Weights of a small multi-label audio tagger: arch conformer, 39062 training examples.
Rows from block 3 of a small multi-label audio tagger, named by matrix and row number. Rows with one number belong to one neuron. Each number is 200 + 20 x the weight over its row's rms, rounded and kept within 0 to 999. All counts start at 0.
After each neuron's rows are labels from the 100 clips, of 14976, where the neuron reaches its highest value: "responds to" is what is common among them. Only what is clearly more common there than usual is listed. The data: synthesized solo parts of chorales (CocoChorales). In brackets: how many of the 100, against the usual share in percent.
# fc1: first MLP up (model.blocks.3.ff1.fc1.weight, 1024x256), inputs 0-85
# fc2: first MLP down (model.blocks.3.ff1.fc2.weight, 256x1024, transposed), outputs 0-85

fc1.262,180,210,206,215,174,188,172,185,187,174,219,213,174,222,226,195,250,197,212,220,204,198,194,198,202,190,191,215,169,235,224,221,197,184,179,211,218,188,205,216,210,221,192,204,200,206,163,217,214,196,153,235,195,230,200,177,195,195,193,205,170,192,223,175,215,202,205,178,221,248,198,188,197,246,166,222,165,210,161,192,213,211,184,241,208,208
fc2.262,191,181,196,223,236,202,241,220,181,197,195,210,262,235,215,215,217,213,168,208,209,230,185,217,216,232,210,214,172,210,188,224,212,181,226,208,213,201,222,171,179,192,213,220,202,215,169,203,205,202,184,208,200,238,159,199,185,228,193,213,218,187,187,212,189,236,204,198,195,213,195,165,189,219,204,195,175,191,175,205,224,193,188,235,226,208
responds to: note G#4 (35 vs 9.5); horn (29 vs 7.1)

fc1.236,143,189,242,221,206,188,185,196,197,173,159,220,190,183,180,222,213,227,258,185,210,185,209,210,201,227,211,176,200,193,211,127,190,212,184,160,220,193,191,203,204,176,204,209,198,225,225,211,206,173,240,205,227,200,202,220,230,199,204,178,197,167,203,214,234,196,172,215,198,206,204,206,211,228,214,209,226,216,172,194,182,231,185,210,208,226
fc2.236,211,188,206,199,195,148,212,198,206,169,209,205,238,206,208,219,184,165,205,211,196,221,145,181,221,209,219,196,200,155,221,208,186,207,203,179,220,169,245,219,205,193,197,199,203,237,189,211,223,199,177,163,201,207,177,197,207,203,200,181,210,185,204,194,173,223,200,220,167,146,180,212,218,210,196,208,218,208,191,213,182,206,212,203,185,155
responds to: note A#5 (100 vs 1.3); violin (55 vs 13.8); note G5 (51 vs 6.5); note G#5 (49 vs 4.1)

fc1.5,238,185,223,214,190,216,185,175,222,197,199,237,176,191,201,211,202,222,194,169,219,206,214,223,232,213,174,219,221,197,195,176,192,167,170,193,183,161,198,216,181,196,213,204,152,164,196,197,201,227,205,226,195,222,192,226,204,157,250,219,181,200,201,200,230,225,173,206,218,239,216,191,219,174,191,230,185,261,170,204,133,204,186,173,214,213
fc2.5,193,210,153,204,203,180,216,193,177,190,197,209,188,203,233,201,214,181,200,220,224,211,215,205,187,220,210,227,206,182,201,208,225,209,207,165,214,224,195,212,221,215,215,170,229,211,189,190,226,216,204,196,182,192,171,231,209,182,189,184,199,184,240,219,203,160,198,190,217,168,185,222,162,220,222,222,191,183,193,179,238,236,208,176,217,207
responds to: note D4 (94 vs 12.4); cello (76 vs 9.7); note C4 (44 vs 10.6); note D#4 (39 vs 11.1)

fc1.590,191,216,205,224,217,225,188,201,196,217,172,201,180,218,196,167,202,238,221,191,233,168,216,196,216,233,186,195,206,206,197,168,201,161,187,204,163,172,192,231,198,197,209,154,191,204,199,192,229,201,184,209,190,214,175,185,214,204,232,214,173,184,199,219,217,185,190,201,227,247,227,187,210,205,217,203,194,229,176,206,203,181,198,247,239,209
fc2.590,213,211,196,201,225,177,198,199,229,218,230,189,163,188,185,189,206,228,206,179,232,183,183,192,187,235,194,168,204,189,178,206,195,185,192,186,203,205,192,197,209,234,221,224,183,201,202,195,194,185,199,200,196,219,186,176,235,164,189,198,154,185,217,204,220,205,199,219,188,213,210,199,157,194,220,215,207,171,199,254,199,192,182,218,205,250
responds to: viola (84 vs 8.4); note E4 (48 vs 8.8); note F#4 (38 vs 8.5); note D4 (35 vs 12.4)

fc1.377,186,232,171,242,204,189,180,205,230,230,183,222,203,176,231,192,204,193,210,196,204,218,236,205,180,210,203,184,182,189,222,199,196,161,206,146,189,199,188,205,190,171,166,207,193,194,221,152,204,204,198,208,193,205,194,146,217,201,203,209,201,192,223,217,219,209,180,232,214,199,211,158,196,195,227,216,193,215,188,207,185,196,240,188,229,176
fc2.377,186,215,204,204,199,215,220,189,184,208,187,201,197,180,192,219,234,219,251,201,207,190,194,198,183,186,177,211,198,190,166,175,175,234,187,225,184,175,213,190,194,226,223,181,234,177,222,186,181,202,199,195,199,197,220,189,197,209,193,211,173,189,178,205,191,208,211,245,224,218,183,202,182,222,207,228,184,173,165,196,172,184,225,221,196,218
responds to: note F5 (100 vs 8.2); note D#5 (63 vs 8.8); clarinet (35 vs 9); note G5 (32 vs 6.5)

fc1.140,188,184,188,175,221,220,196,222,182,187,182,173,172,224,175,196,183,209,195,190,203,203,223,200,184,200,193,200,249,183,193,215,203,184,196,143,210,167,191,213,171,196,184,226,185,221,196,193,195,197,177,198,168,217,189,194,181,193,195,246,188,192,222,203,211,209,213,193,215,189,206,232,212,215,232,211,211,234,191,183,183,175,179,168,210,194
fc2.140,177,188,179,218,202,191,197,198,204,203,210,224,177,174,224,204,197,182,211,247,207,208,198,204,170,232,203,200,205,205,168,183,185,209,193,178,170,251,196,196,218,181,255,201,209,208,228,172,189,172,182,201,256,191,211,198,225,186,211,179,180,199,212,204,173,210,196,220,223,232,226,205,169,176,191,215,206,176,241,213,202,194,228,207,235,222
responds to: note C5 (96 vs 10.1); violin (69 vs 13.8); note A#4 (42 vs 10.8); note D5 (32 vs 8.2)

fc1.190,173,165,184,196,176,179,167,177,219,176,198,205,200,193,189,185,189,217,225,184,214,220,206,186,212,199,181,207,180,221,223,191,218,200,196,189,207,179,191,212,228,200,179,200,208,181,247,204,216,176,190,183,183,190,215,193,198,175,186,188,185,173,195,192,210,195,213,201,203,202,189,190,245,165,175,224,180,180,245,215,219,189,179,190,204,205
fc2.190,221,208,173,201,219,252,207,209,203,190,169,202,231,219,192,196,188,173,173,188,235,237,199,197,254,233,230,224,193,161,191,197,167,163,218,221,202,211,228,190,201,169,239,218,205,198,212,182,220,178,178,186,211,195,189,213,199,228,199,173,207,219,206,202,194,216,193,177,167,193,210,198,177,196,185,190,219,171,215,192,207,186,180,185,213,172
responds to: note D#3 (96 vs 2.4); tuba (73 vs 8.5); note A#3 (49 vs 10.1); note F3 (36 vs 3.7)

fc1.176,216,227,206,222,158,211,211,207,232,205,181,218,195,206,215,207,220,210,229,223,218,201,201,190,231,195,194,185,236,190,175,176,190,205,185,219,170,206,148,197,185,191,197,229,210,177,188,183,193,185,229,200,203,187,201,157,210,170,209,226,205,240,221,202,196,213,214,210,213,209,211,189,189,231,183,221,198,219,183,168,212,200,219,229,208,212
fc2.176,205,194,178,178,206,208,210,209,209,191,176,211,229,242,198,182,220,180,166,224,238,210,206,193,193,223,179,226,192,177,191,201,176,187,241,179,194,196,230,205,177,195,191,199,216,173,221,179,226,201,212,181,208,151,193,202,197,185,212,226,205,216,220,186,144,219,215,203,177,152,193,205,208,202,208,199,212,183,222,172,211,196,189,198,214,178
responds to: note E4 (25 vs 8.8)

fc1.514,158,187,177,189,172,202,170,177,188,170,195,211,192,203,174,189,237,209,205,222,212,212,204,204,233,194,202,200,163,217,220,215,204,189,177,214,214,187,207,223,215,222,195,189,185,199,196,214,226,194,141,203,187,239,204,182,205,175,196,185,178,195,253,191,213,225,210,159,227,199,201,195,206,191,158,234,185,203,192,198,215,181,187,217,217,198
fc2.514,164,218,184,177,210,210,220,205,186,171,173,202,261,229,185,212,200,209,176,195,209,230,198,207,218,241,184,215,179,201,179,198,226,202,200,230,185,177,213,194,210,201,197,206,191,211,197,212,215,188,184,177,224,211,178,220,172,238,189,183,219,195,204,181,186,211,205,188,186,208,183,192,207,184,196,208,195,184,211,175,225,174,202,186,226,202
responds to: note E3 (40 vs 2.8); tuba (26 vs 8.5); note E4 (26 vs 8.8); trombone (25 vs 7.3)

fc1.471,184,227,220,203,232,165,213,209,216,213,213,217,192,171,196,182,201,198,219,211,201,190,231,179,151,197,205,171,197,221,196,222,177,153,183,203,237,204,171,204,212,197,243,214,200,217,189,104,190,200,219,198,221,196,179,205,226,146,209,209,180,216,209,220,203,218,202,205,185,210,204,191,218,235,225,213,232,209,212,189,160,195,224,185,206,176
fc2.471,187,203,173,212,227,213,173,198,208,210,182,204,222,235,221,199,214,169,180,214,200,234,229,228,214,226,205,201,196,205,210,246,185,167,256,196,210,198,192,212,195,182,243,210,215,202,201,191,205,192,172,198,221,211,192,197,172,184,223,200,193,161,217,209,170,216,193,200,154,191,195,203,213,206,191,197,213,210,229,177,196,181,202,209,230,171
responds to: note G#4 (28 vs 9.5)

fc1.724,198,211,209,195,213,221,200,199,174,207,212,189,192,201,209,181,178,183,202,173,198,187,184,197,197,219,249,200,204,201,195,177,183,195,183,198,191,174,195,206,181,213,214,191,179,183,208,219,172,194,163,167,165,192,177,192,194,148,209,213,199,179,204,169,210,183,173,176,181,212,209,212,238,194,208,214,217,226,178,223,206,220,204,210,207,193
fc2.724,188,193,185,190,209,201,191,199,177,190,197,205,200,212,200,200,190,198,185,193,199,219,202,181,197,204,295,200,192,202,193,199,208,199,203,210,202,201,209,205,197,203,202,191,191,201,198,211,211,203,193,194,206,205,201,206,199,192,210,197,191,193,184,198,201,198,198,189,194,193,195,211,187,201,204,197,203,198,202,202,213,202,198,200,218,197
responds to: viola (33 vs 8.4); note D4 (31 vs 12.4); note E4 (28 vs 8.8)

fc1.298,165,190,190,185,167,173,145,160,212,209,221,211,183,184,217,194,191,202,224,208,199,206,196,190,198,186,189,214,175,222,189,205,211,213,189,221,205,178,175,208,220,200,202,194,193,184,200,199,211,209,183,200,210,211,209,149,198,197,194,204,156,193,197,173,198,204,212,176,221,233,198,168,216,220,163,220,212,194,226,174,219,200,203,198,196,191
fc2.298,191,204,192,213,194,218,180,220,189,166,180,198,236,210,183,222,212,208,184,182,172,213,185,206,222,236,230,193,181,202,178,191,202,172,222,237,188,215,204,197,212,175,221,213,192,190,215,185,218,195,187,182,196,224,198,197,171,205,182,168,210,196,200,181,200,197,163,185,190,237,198,183,188,215,182,173,190,173,233,184,238,149,207,177,199,193
responds to: cello (60 vs 9.7); note D#4 (40 vs 11.1)

fc1.389,200,161,225,207,172,170,169,188,192,162,201,219,185,179,207,234,201,247,182,201,205,221,203,191,216,188,195,201,233,210,195,211,187,215,196,200,179,173,179,207,220,192,215,215,202,225,228,201,231,207,155,207,209,199,168,205,215,205,198,185,170,194,201,179,216,201,175,188,210,238,197,222,223,207,176,208,226,205,222,187,209,164,231,180,206,180
fc2.389,187,196,186,219,189,226,257,204,200,188,189,211,233,216,206,214,203,218,189,209,201,211,178,184,198,214,175,202,244,206,198,188,161,201,231,163,215,219,173,190,172,205,201,217,231,204,169,196,206,189,193,193,197,197,180,207,197,233,183,194,207,202,207,212,176,224,177,209,183,213,228,206,192,213,221,186,216,200,197,210,216,167,223,202,205,197
responds to: note D3 (96 vs 2.5); tuba (82 vs 8.5); note A3 (47 vs 8.4); note G3 (25 vs 6)

fc1.663,204,212,182,214,224,189,206,197,216,207,183,238,198,196,222,214,190,181,166,222,203,211,214,196,200,194,201,213,196,224,190,205,139,207,203,176,179,181,190,208,178,184,210,215,152,193,214,187,205,211,205,210,217,244,214,208,200,204,198,214,196,190,191,214,221,210,151,210,197,238,212,174,192,176,210,211,197,214,188,228,113,156,222,222,198,213
fc2.663,199,206,144,188,212,185,206,204,186,207,180,197,234,244,213,181,174,179,157,221,185,249,213,183,200,214,210,221,213,237,225,221,195,203,271,201,188,176,242,241,222,244,182,188,218,193,195,198,225,201,170,184,217,228,189,204,192,185,198,159,204,188,190,201,169,222,172,212,164,214,190,182,202,215,220,232,179,166,218,203,181,181,172,188,213,186
responds to: note D#5 (31 vs 8.8); note F5 (30 vs 8.2)

fc1.669,225,219,216,192,173,206,198,190,242,199,171,222,195,202,223,218,221,202,204,231,221,196,208,191,224,205,210,179,238,204,194,169,194,207,187,212,178,207,151,197,181,196,194,223,205,182,187,185,196,187,233,197,206,191,194,141,230,171,209,208,193,232,231,195,193,232,215,195,209,200,205,185,193,222,187,222,187,202,194,173,210,213,212,218,214,201
fc2.669,207,191,191,178,212,212,194,208,206,191,184,212,218,234,202,183,221,172,169,233,241,208,214,183,205,225,191,230,194,193,199,203,177,187,244,190,208,194,232,201,180,172,200,202,227,174,206,188,223,200,215,180,217,142,194,212,204,187,222,214,206,222,217,196,147,201,214,215,180,161,195,202,201,209,195,212,209,192,214,170,223,191,191,205,224,178
responds to: note F4 (34 vs 9.3); trombone (26 vs 7.3); bassoon (25 vs 8.3)

fc1.655,171,210,212,183,182,207,187,178,216,203,183,197,159,203,198,177,184,220,209,186,234,188,220,202,198,254,199,195,192,201,164,193,196,179,173,202,210,146,184,240,203,232,185,177,199,203,226,196,237,208,185,227,152,189,195,173,182,176,205,209,162,161,218,221,215,201,172,215,225,225,214,214,195,195,208,223,216,193,203,216,189,174,212,224,253,204
fc2.655,179,196,198,219,232,234,235,197,223,218,213,199,232,200,214,208,180,218,193,194,216,204,193,209,163,236,187,190,208,202,178,171,218,188,194,183,194,183,204,234,174,198,199,193,170,229,204,186,209,206,229,202,214,213,207,185,180,206,195,220,195,209,187,201,204,194,212,202,193,198,195,204,186,188,216,191,248,196,170,236,142,201,213,200,250,197
responds to: flute (36 vs 8.3); note F#5 (26 vs 7.3); note D#5 (26 vs 8.8)

fc1.354,164,171,187,201,170,172,177,185,223,168,200,201,199,194,185,186,187,223,228,188,209,214,210,190,210,199,182,202,182,217,221,190,221,195,193,189,201,180,188,208,230,206,181,200,208,180,244,201,204,175,200,184,177,200,216,197,202,177,185,187,188,179,190,195,213,202,213,199,197,201,189,191,248,172,184,221,179,192,245,221,218,187,178,195,203,211
fc2.354,220,206,176,197,218,249,206,199,205,191,171,208,234,222,197,188,192,172,175,191,238,236,200,195,254,237,232,223,189,160,191,200,168,163,217,218,205,204,230,194,211,163,233,216,209,195,213,183,226,177,180,190,210,192,187,216,202,227,192,172,204,215,202,196,190,217,200,175,168,191,197,192,186,193,180,197,214,169,216,189,210,189,179,192,211,174
responds to: note D#3 (95 vs 2.4); tuba (67 vs 8.5); note A#3 (48 vs 10.1); note G#3 (45 vs 8.1)

fc1.467,207,228,172,231,168,198,208,223,231,189,199,215,206,233,233,185,232,202,203,238,219,195,196,200,236,204,193,188,217,197,154,202,195,198,195,210,152,211,178,197,203,188,236,212,209,190,191,196,192,200,220,194,189,180,178,169,193,181,238,235,206,230,223,207,192,202,198,219,216,215,228,195,195,206,188,209,185,191,195,168,219,185,212,203,209,218
fc2.467,207,196,185,184,218,210,209,209,210,173,164,193,204,226,205,187,213,211,165,245,240,208,197,177,174,224,189,197,201,190,190,193,175,167,227,196,208,190,234,212,177,197,182,177,219,206,222,186,246,175,220,185,196,152,162,242,217,198,186,217,193,197,214,172,186,212,214,195,185,184,220,187,197,228,225,200,202,185,220,184,224,200,169,200,193,190
responds to: viola (28 vs 8.4); note G#5 (25 vs 4.1); note F4 (25 vs 9.3)

fc1.391,184,199,193,197,165,169,156,170,204,212,211,208,181,187,206,184,197,200,232,205,205,209,193,194,200,203,188,215,153,211,189,207,199,214,187,220,198,171,182,220,219,197,205,185,196,181,207,204,222,207,191,194,197,219,201,169,191,183,190,186,163,193,206,167,203,210,222,176,211,208,193,172,212,205,169,224,195,190,229,204,213,190,201,206,199,198
fc2.391,182,229,187,215,191,211,184,224,193,181,170,192,233,211,169,197,212,194,185,190,190,218,203,199,231,229,224,202,174,202,181,199,220,165,222,231,183,217,206,189,219,179,228,206,204,188,214,203,221,183,184,169,188,210,200,193,180,217,178,173,207,179,197,187,198,212,181,190,188,225,196,189,191,207,202,182,189,167,229,186,247,169,198,187,194,206
responds to: note D#4 (62 vs 11.1); cello (45 vs 9.7); note C#4 (30 vs 11.9)

fc1.420,206,208,249,200,261,217,158,184,184,220,211,192,178,181,189,189,203,211,171,210,201,171,196,217,206,186,220,204,221,224,252,195,139,200,193,213,216,197,219,206,215,178,225,210,174,201,180,186,230,197,183,220,205,216,181,196,188,207,213,184,178,226,208,171,212,209,214,169,195,197,189,186,217,199,196,209,226,196,209,225,188,190,198,204,213,137
fc2.420,208,231,207,230,176,211,215,162,195,224,208,206,204,198,207,184,189,200,183,170,228,178,259,199,201,194,193,176,202,218,196,156,181,195,220,221,189,192,169,213,193,193,164,198,186,201,253,207,206,163,207,199,215,160,181,224,175,208,192,200,251,180,208,202,197,176,179,194,204,201,217,222,205,207,208,217,189,196,218,214,232,209,180,173,206,214
responds to: cello (66 vs 9.7); note F#4 (41 vs 8.5); note G#4 (34 vs 9.5); note F4 (25 vs 9.3)

fc1.425,158,196,167,157,193,248,175,217,182,185,179,195,195,211,204,181,217,230,196,253,204,194,186,204,210,170,208,200,208,160,216,211,193,226,187,211,215,203,223,198,200,197,183,213,140,191,208,206,189,202,203,177,214,249,182,179,220,196,219,211,211,201,208,172,204,196,169,193,207,206,256,207,199,161,212,216,219,210,210,178,173,184,216,180,204,200
fc2.425,218,208,187,218,178,211,219,187,227,214,179,187,190,189,204,181,194,180,197,191,207,223,205,207,202,199,169,226,195,224,172,198,199,171,239,174,188,215,196,206,185,220,212,159,201,194,178,176,203,213,206,213,211,194,209,217,204,163,194,196,213,235,172,213,194,178,224,191,147,235,169,196,216,256,217,167,183,172,210,207,191,195,172,218,183,227
responds to: tuba (40 vs 8.5); trumpet (31 vs 8.3)

fc1.325,217,215,181,234,179,215,179,191,219,188,154,179,197,185,221,201,173,216,177,223,207,188,236,205,189,202,223,212,203,209,214,216,192,202,211,184,199,196,153,212,213,218,186,182,210,183,214,189,207,193,235,223,200,220,150,168,232,205,203,179,206,232,231,191,223,174,206,202,206,185,230,186,203,154,235,202,214,203,231,200,190,146,245,209,222,195
fc2.325,192,190,187,208,181,188,187,212,175,200,202,217,178,211,204,172,221,180,214,191,187,233,190,181,157,201,206,208,174,192,197,222,213,204,228,193,168,212,236,216,217,214,209,215,235,218,202,171,196,188,165,212,172,194,225,184,214,200,199,202,198,146,195,182,202,192,187,231,188,203,193,196,181,213,226,204,215,170,208,181,198,211,207,203,196,189
responds to: note F5 (100 vs 8.2); flute (66 vs 8.3); note D#5 (57 vs 8.8); note G5 (37 vs 6.5)

fc1.247,198,201,192,220,179,194,179,209,196,205,222,204,190,192,185,174,196,213,239,189,215,187,190,206,197,194,197,198,214,179,177,202,201,203,198,197,141,161,201,218,213,224,211,200,211,205,209,195,204,206,174,203,196,181,207,171,205,198,227,213,192,144,183,209,213,217,203,214,197,197,200,167,217,137,200,211,207,222,178,207,200,186,199,235,231,199
fc2.247,177,203,165,212,202,212,189,221,190,194,197,209,231,235,207,192,189,152,203,201,227,213,191,204,207,198,221,214,193,174,210,208,204,193,241,192,189,196,210,212,203,188,224,180,218,194,195,186,209,219,148,184,187,162,184,204,181,209,218,203,234,202,220,184,164,212,203,178,179,162,183,209,211,201,203,168,213,203,179,170,187,190,195,201,238,163
responds to: note D#4 (32 vs 11.1)

fc1.421,181,207,210,180,206,205,224,205,214,203,195,192,156,236,206,176,205,196,213,180,231,198,251,214,180,201,186,224,202,144,210,195,160,180,185,162,179,170,201,225,206,222,218,195,194,191,223,210,196,218,200,218,214,196,192,197,232,191,255,201,162,177,222,216,226,219,186,193,193,184,206,212,232,200,207,241,214,182,211,188,193,193,220,203,241,184
fc2.421,195,237,181,205,159,240,236,224,181,210,192,220,225,166,226,211,218,221,196,172,205,210,172,182,155,187,187,207,177,201,206,163,212,194,206,189,180,203,177,212,176,198,176,234,185,198,218,188,160,209,214,227,209,192,190,188,200,185,188,207,216,183,220,180,197,170,223,226,240,163,226,199,205,203,206,199,221,206,185,177,174,181,236,183,203,164
responds to: oboe (25 vs 7.9)

fc1.602,236,216,211,159,223,212,185,220,216,223,192,208,195,236,170,193,181,189,214,166,207,180,213,217,213,189,215,194,219,189,225,195,195,175,186,201,220,147,173,199,153,211,142,208,208,218,179,200,192,204,200,194,125,230,206,216,191,215,198,234,203,223,207,190,218,207,209,188,196,194,192,208,226,226,212,204,220,236,177,197,193,220,164,185,186,155
fc2.602,199,195,167,202,217,200,191,199,192,199,204,197,226,261,206,189,184,163,176,203,197,248,216,198,196,213,206,210,198,186,225,222,187,178,263,194,216,167,231,203,210,186,182,198,218,238,166,206,224,177,180,188,179,216,201,215,187,224,190,203,212,151,220,204,173,212,214,212,155,185,192,203,206,201,197,197,203,216,173,169,210,190,211,199,196,180
responds to: note C5 (49 vs 10.1); note C#5 (31 vs 10); horn (29 vs 7.1); note A#4 (28 vs 10.8)

fc1.312,211,179,185,232,172,218,172,216,193,217,198,188,191,215,184,198,198,212,175,178,210,225,206,198,204,200,198,184,196,119,204,208,208,198,209,188,155,197,193,211,210,221,187,204,222,214,191,211,203,191,187,203,191,194,183,140,181,196,207,212,202,165,201,216,198,218,187,187,188,174,199,187,218,194,196,201,224,230,178,184,178,169,221,241,223,195
fc2.312,204,201,171,203,235,197,192,197,169,198,177,195,199,206,185,223,205,186,182,196,235,187,225,207,188,193,229,198,198,188,248,180,197,181,216,206,252,235,215,191,187,197,204,182,200,210,205,189,205,185,198,217,203,188,184,235,180,203,156,193,211,225,234,181,198,208,213,194,212,181,208,216,167,230,200,197,218,188,238,185,218,215,180,201,209,174
responds to: note E4 (100 vs 8.8); note D4 (47 vs 12.4); bassoon (41 vs 8.3); note D#4 (38 vs 11.1)

fc1.619,184,177,218,182,166,198,179,170,201,191,243,198,204,196,171,185,203,219,212,232,203,225,206,212,182,184,195,192,230,147,186,212,199,214,208,197,189,203,183,225,218,243,182,169,210,194,204,203,228,216,176,183,177,233,186,184,224,192,221,185,191,170,194,216,232,178,186,227,204,182,213,212,197,166,161,203,174,176,180,192,183,210,194,212,183,189
fc2.619,196,231,213,238,184,200,214,182,206,221,210,213,278,224,183,190,200,186,152,214,197,216,199,212,190,212,231,183,206,189,201,228,182,199,216,182,197,210,189,180,183,211,196,192,186,187,204,194,213,216,225,193,201,183,170,214,172,222,217,199,232,189,170,228,193,187,216,222,209,188,207,214,213,200,210,165,174,192,195,210,203,208,196,206,215,152
responds to: tuba (59 vs 8.5); note A#2 (46 vs 0.4); note F3 (40 vs 3.7); note B2 (28 vs 0.7)

fc1.148,236,173,222,205,160,169,167,185,197,189,211,235,176,204,166,225,201,204,216,180,206,223,237,188,202,180,174,201,218,211,222,191,208,210,198,190,196,194,161,224,221,201,189,187,208,198,233,200,222,196,190,191,205,204,183,220,210,188,190,190,193,183,189,184,203,163,192,201,205,237,185,207,209,195,173,216,194,216,207,192,216,215,228,188,205,216
fc2.148,192,192,181,209,179,215,218,214,202,185,173,193,245,218,173,189,203,203,140,175,215,242,207,191,225,224,207,202,168,214,199,183,160,208,237,193,203,186,194,211,189,182,223,183,207,219,221,191,242,198,208,224,212,205,172,225,179,225,188,174,203,202,176,206,194,206,186,183,188,221,218,192,207,226,225,194,179,151,222,211,244,176,214,198,221,177
responds to: note D3 (54 vs 2.5); bassoon (51 vs 8.3); note D4 (45 vs 12.4); note A3 (31 vs 8.4)

fc1.95,199,205,193,220,199,243,195,192,209,211,162,214,179,187,206,205,192,191,188,215,213,203,216,224,162,215,205,218,193,220,176,196,170,209,197,189,226,213,178,211,190,191,191,193,194,198,222,211,222,209,176,212,208,182,209,199,204,212,189,222,189,163,211,197,251,135,199,209,201,187,233,219,195,193,197,203,228,223,202,224,194,214,201,214,223,203
fc2.95,179,212,186,215,199,218,202,201,200,199,183,202,230,222,190,183,235,167,166,204,220,230,208,202,184,207,218,227,172,198,175,233,190,183,252,219,222,235,220,206,194,158,209,212,207,204,184,209,205,210,194,196,207,161,202,181,166,214,209,214,211,190,222,200,224,186,203,184,178,152,229,186,203,205,200,153,185,204,202,176,217,197,175,207,241,171
responds to: note D4 (30 vs 12.4); note D#4 (28 vs 11.1)

fc1.291,179,209,208,196,196,228,195,202,194,215,173,202,201,196,216,195,173,226,214,183,221,188,223,205,160,224,198,198,204,203,222,174,200,147,208,211,192,184,182,249,164,199,201,179,163,177,211,180,229,205,214,224,186,221,167,180,202,171,215,202,198,171,212,234,246,218,203,237,225,190,229,209,194,170,197,214,228,252,201,206,173,183,221,203,210,195
fc2.291,173,190,196,215,234,221,210,220,184,198,241,220,180,229,216,176,230,213,233,243,215,223,217,209,160,206,206,184,186,230,185,183,195,174,174,232,172,183,229,214,206,193,225,183,184,220,197,169,207,182,167,212,192,214,202,207,226,180,227,177,171,183,170,229,206,238,197,183,234,196,244,189,200,196,165,228,193,206,205,210,217,204,191,220,235,208
responds to: cello (29 vs 9.7)

fc1.416,192,203,185,204,185,222,163,159,212,205,204,184,190,225,262,204,208,185,190,218,209,210,176,223,174,207,191,200,167,181,175,205,200,221,198,219,197,179,185,206,210,194,218,222,202,198,170,186,186,196,206,250,210,191,186,161,216,212,193,200,186,197,215,194,210,223,202,182,238,210,203,216,207,217,171,204,244,182,228,163,190,212,190,189,219,206
fc2.416,193,220,194,180,207,203,190,216,178,198,181,196,222,254,154,180,197,202,158,157,219,206,241,224,206,231,216,210,195,202,214,187,195,163,204,181,213,187,234,202,205,186,217,194,180,180,215,220,224,200,218,176,214,207,187,232,196,210,256,159,212,206,222,203,216,214,183,198,170,205,188,211,197,197,217,232,199,192,220,216,218,206,166,184,232,210
responds to: note F#3 (100 vs 5); cello (100 vs 9.7); note G#3 (57 vs 8.1)

fc1.760,207,152,210,199,209,235,187,226,197,180,191,197,190,187,189,207,238,195,182,211,198,180,188,209,230,209,197,214,187,195,237,196,189,196,201,193,188,208,234,205,150,169,220,183,197,200,192,193,246,209,185,198,179,235,179,207,187,197,205,224,199,185,207,177,208,184,189,198,185,184,192,215,195,178,216,192,172,213,174,242,182,222,186,211,199,160
fc2.760,196,239,216,247,148,185,223,179,194,205,187,236,225,179,178,197,220,191,202,204,198,207,210,178,193,167,189,163,185,214,197,203,192,184,206,199,195,212,181,202,162,203,186,210,215,201,207,191,165,207,190,183,226,186,193,172,197,196,201,215,237,195,196,192,176,190,209,191,203,198,239,213,215,201,210,182,204,244,224,190,204,198,219,205,190,207
responds to: viola (100 vs 8.4); note A4 (55 vs 8.6); note C5 (37 vs 10.1); note G4 (33 vs 7.4)

fc1.274,192,205,199,213,215,197,207,190,210,198,189,183,192,201,187,179,237,207,193,190,213,188,216,202,197,201,147,207,169,209,207,226,168,178,203,190,223,186,201,207,170,225,240,160,202,191,211,166,208,202,184,204,200,201,174,187,200,135,226,230,185,195,228,223,213,186,166,198,200,175,233,200,206,219,200,222,180,234,173,199,180,207,196,203,224,172
fc2.274,208,195,193,190,229,223,180,188,187,195,219,220,164,216,207,172,202,191,172,204,231,204,217,202,219,210,187,245,184,206,180,191,175,185,198,189,182,162,198,211,202,196,223,212,177,194,191,224,238,211,230,207,183,190,213,205,185,203,216,198,175,180,195,205,216,226,187,179,213,188,201,206,189,199,205,214,192,182,185,186,196,180,187,191,238,208
responds to: viola (52 vs 8.4); note B4 (41 vs 9.1); note A#4 (37 vs 10.8); note A4 (25 vs 8.6)

fc1.576,173,197,212,190,197,231,181,181,195,210,200,191,189,195,215,183,162,195,183,161,203,188,202,188,179,207,238,207,208,227,205,173,178,183,161,204,223,152,197,214,182,198,187,191,173,189,219,229,171,227,191,182,155,189,189,172,198,157,206,197,200,184,199,188,211,189,174,175,203,210,204,199,233,187,200,206,198,214,188,200,217,201,203,209,205,195
fc2.576,190,193,184,190,207,201,192,199,174,191,202,204,202,205,203,203,192,200,185,193,195,213,198,179,197,200,292,196,196,201,192,198,206,202,203,207,202,206,205,200,195,201,199,192,193,200,199,211,209,201,196,191,202,204,201,207,198,193,207,196,191,196,186,199,202,198,198,191,192,196,194,214,182,203,206,193,201,196,201,201,212,203,196,198,209,200
responds to: oboe (37 vs 7.9); note D5 (36 vs 8.2); note G5 (35 vs 6.5); trumpet (29 vs 8.3)

fc1.161,199,212,214,195,205,225,197,188,200,206,204,219,184,176,194,178,229,194,198,222,200,182,202,215,202,193,205,185,174,201,192,135,195,200,182,157,191,200,225,202,195,189,235,179,179,207,209,170,224,203,182,195,212,219,215,212,187,207,253,219,177,197,191,181,205,194,199,199,209,265,209,176,198,201,183,199,213,206,195,222,187,195,176,163,205,185
fc2.161,215,187,178,215,170,186,201,231,187,191,192,205,189,177,186,166,189,214,200,205,217,183,226,213,178,191,178,194,221,167,193,195,220,146,204,186,203,189,153,194,176,214,200,185,186,173,220,183,216,190,183,182,178,191,193,205,188,220,192,251,186,188,217,227,231,200,223,215,200,218,254,203,180,193,243,212,213,230,198,235,190,214,254,191,234,199
responds to: note A#5 (45 vs 1.3); note G5 (39 vs 6.5); note G#5 (29 vs 4.1); note A5 (27 vs 2.1)

fc1.605,221,210,214,185,221,202,204,211,190,152,222,221,189,231,195,218,199,198,212,234,213,200,209,205,131,191,191,176,195,190,194,120,193,140,186,191,114,199,225,200,176,204,123,207,195,210,194,213,189,184,191,203,194,214,202,216,218,223,207,209,187,207,205,208,215,238,218,205,214,197,215,221,202,203,203,206,156,188,205,205,209,198,212,186,197,163
fc2.605,191,196,167,170,215,198,184,209,200,199,205,202,212,234,228,207,197,173,167,206,199,250,221,197,183,217,201,220,202,199,232,202,184,186,254,190,189,207,219,236,195,179,194,202,209,214,189,203,228,208,157,175,228,206,202,189,171,204,229,175,203,177,188,212,186,210,201,213,177,174,173,206,180,191,187,195,198,197,200,203,212,173,204,226,215,158
responds to: oboe (28 vs 7.9); note C5 (26 vs 10.1)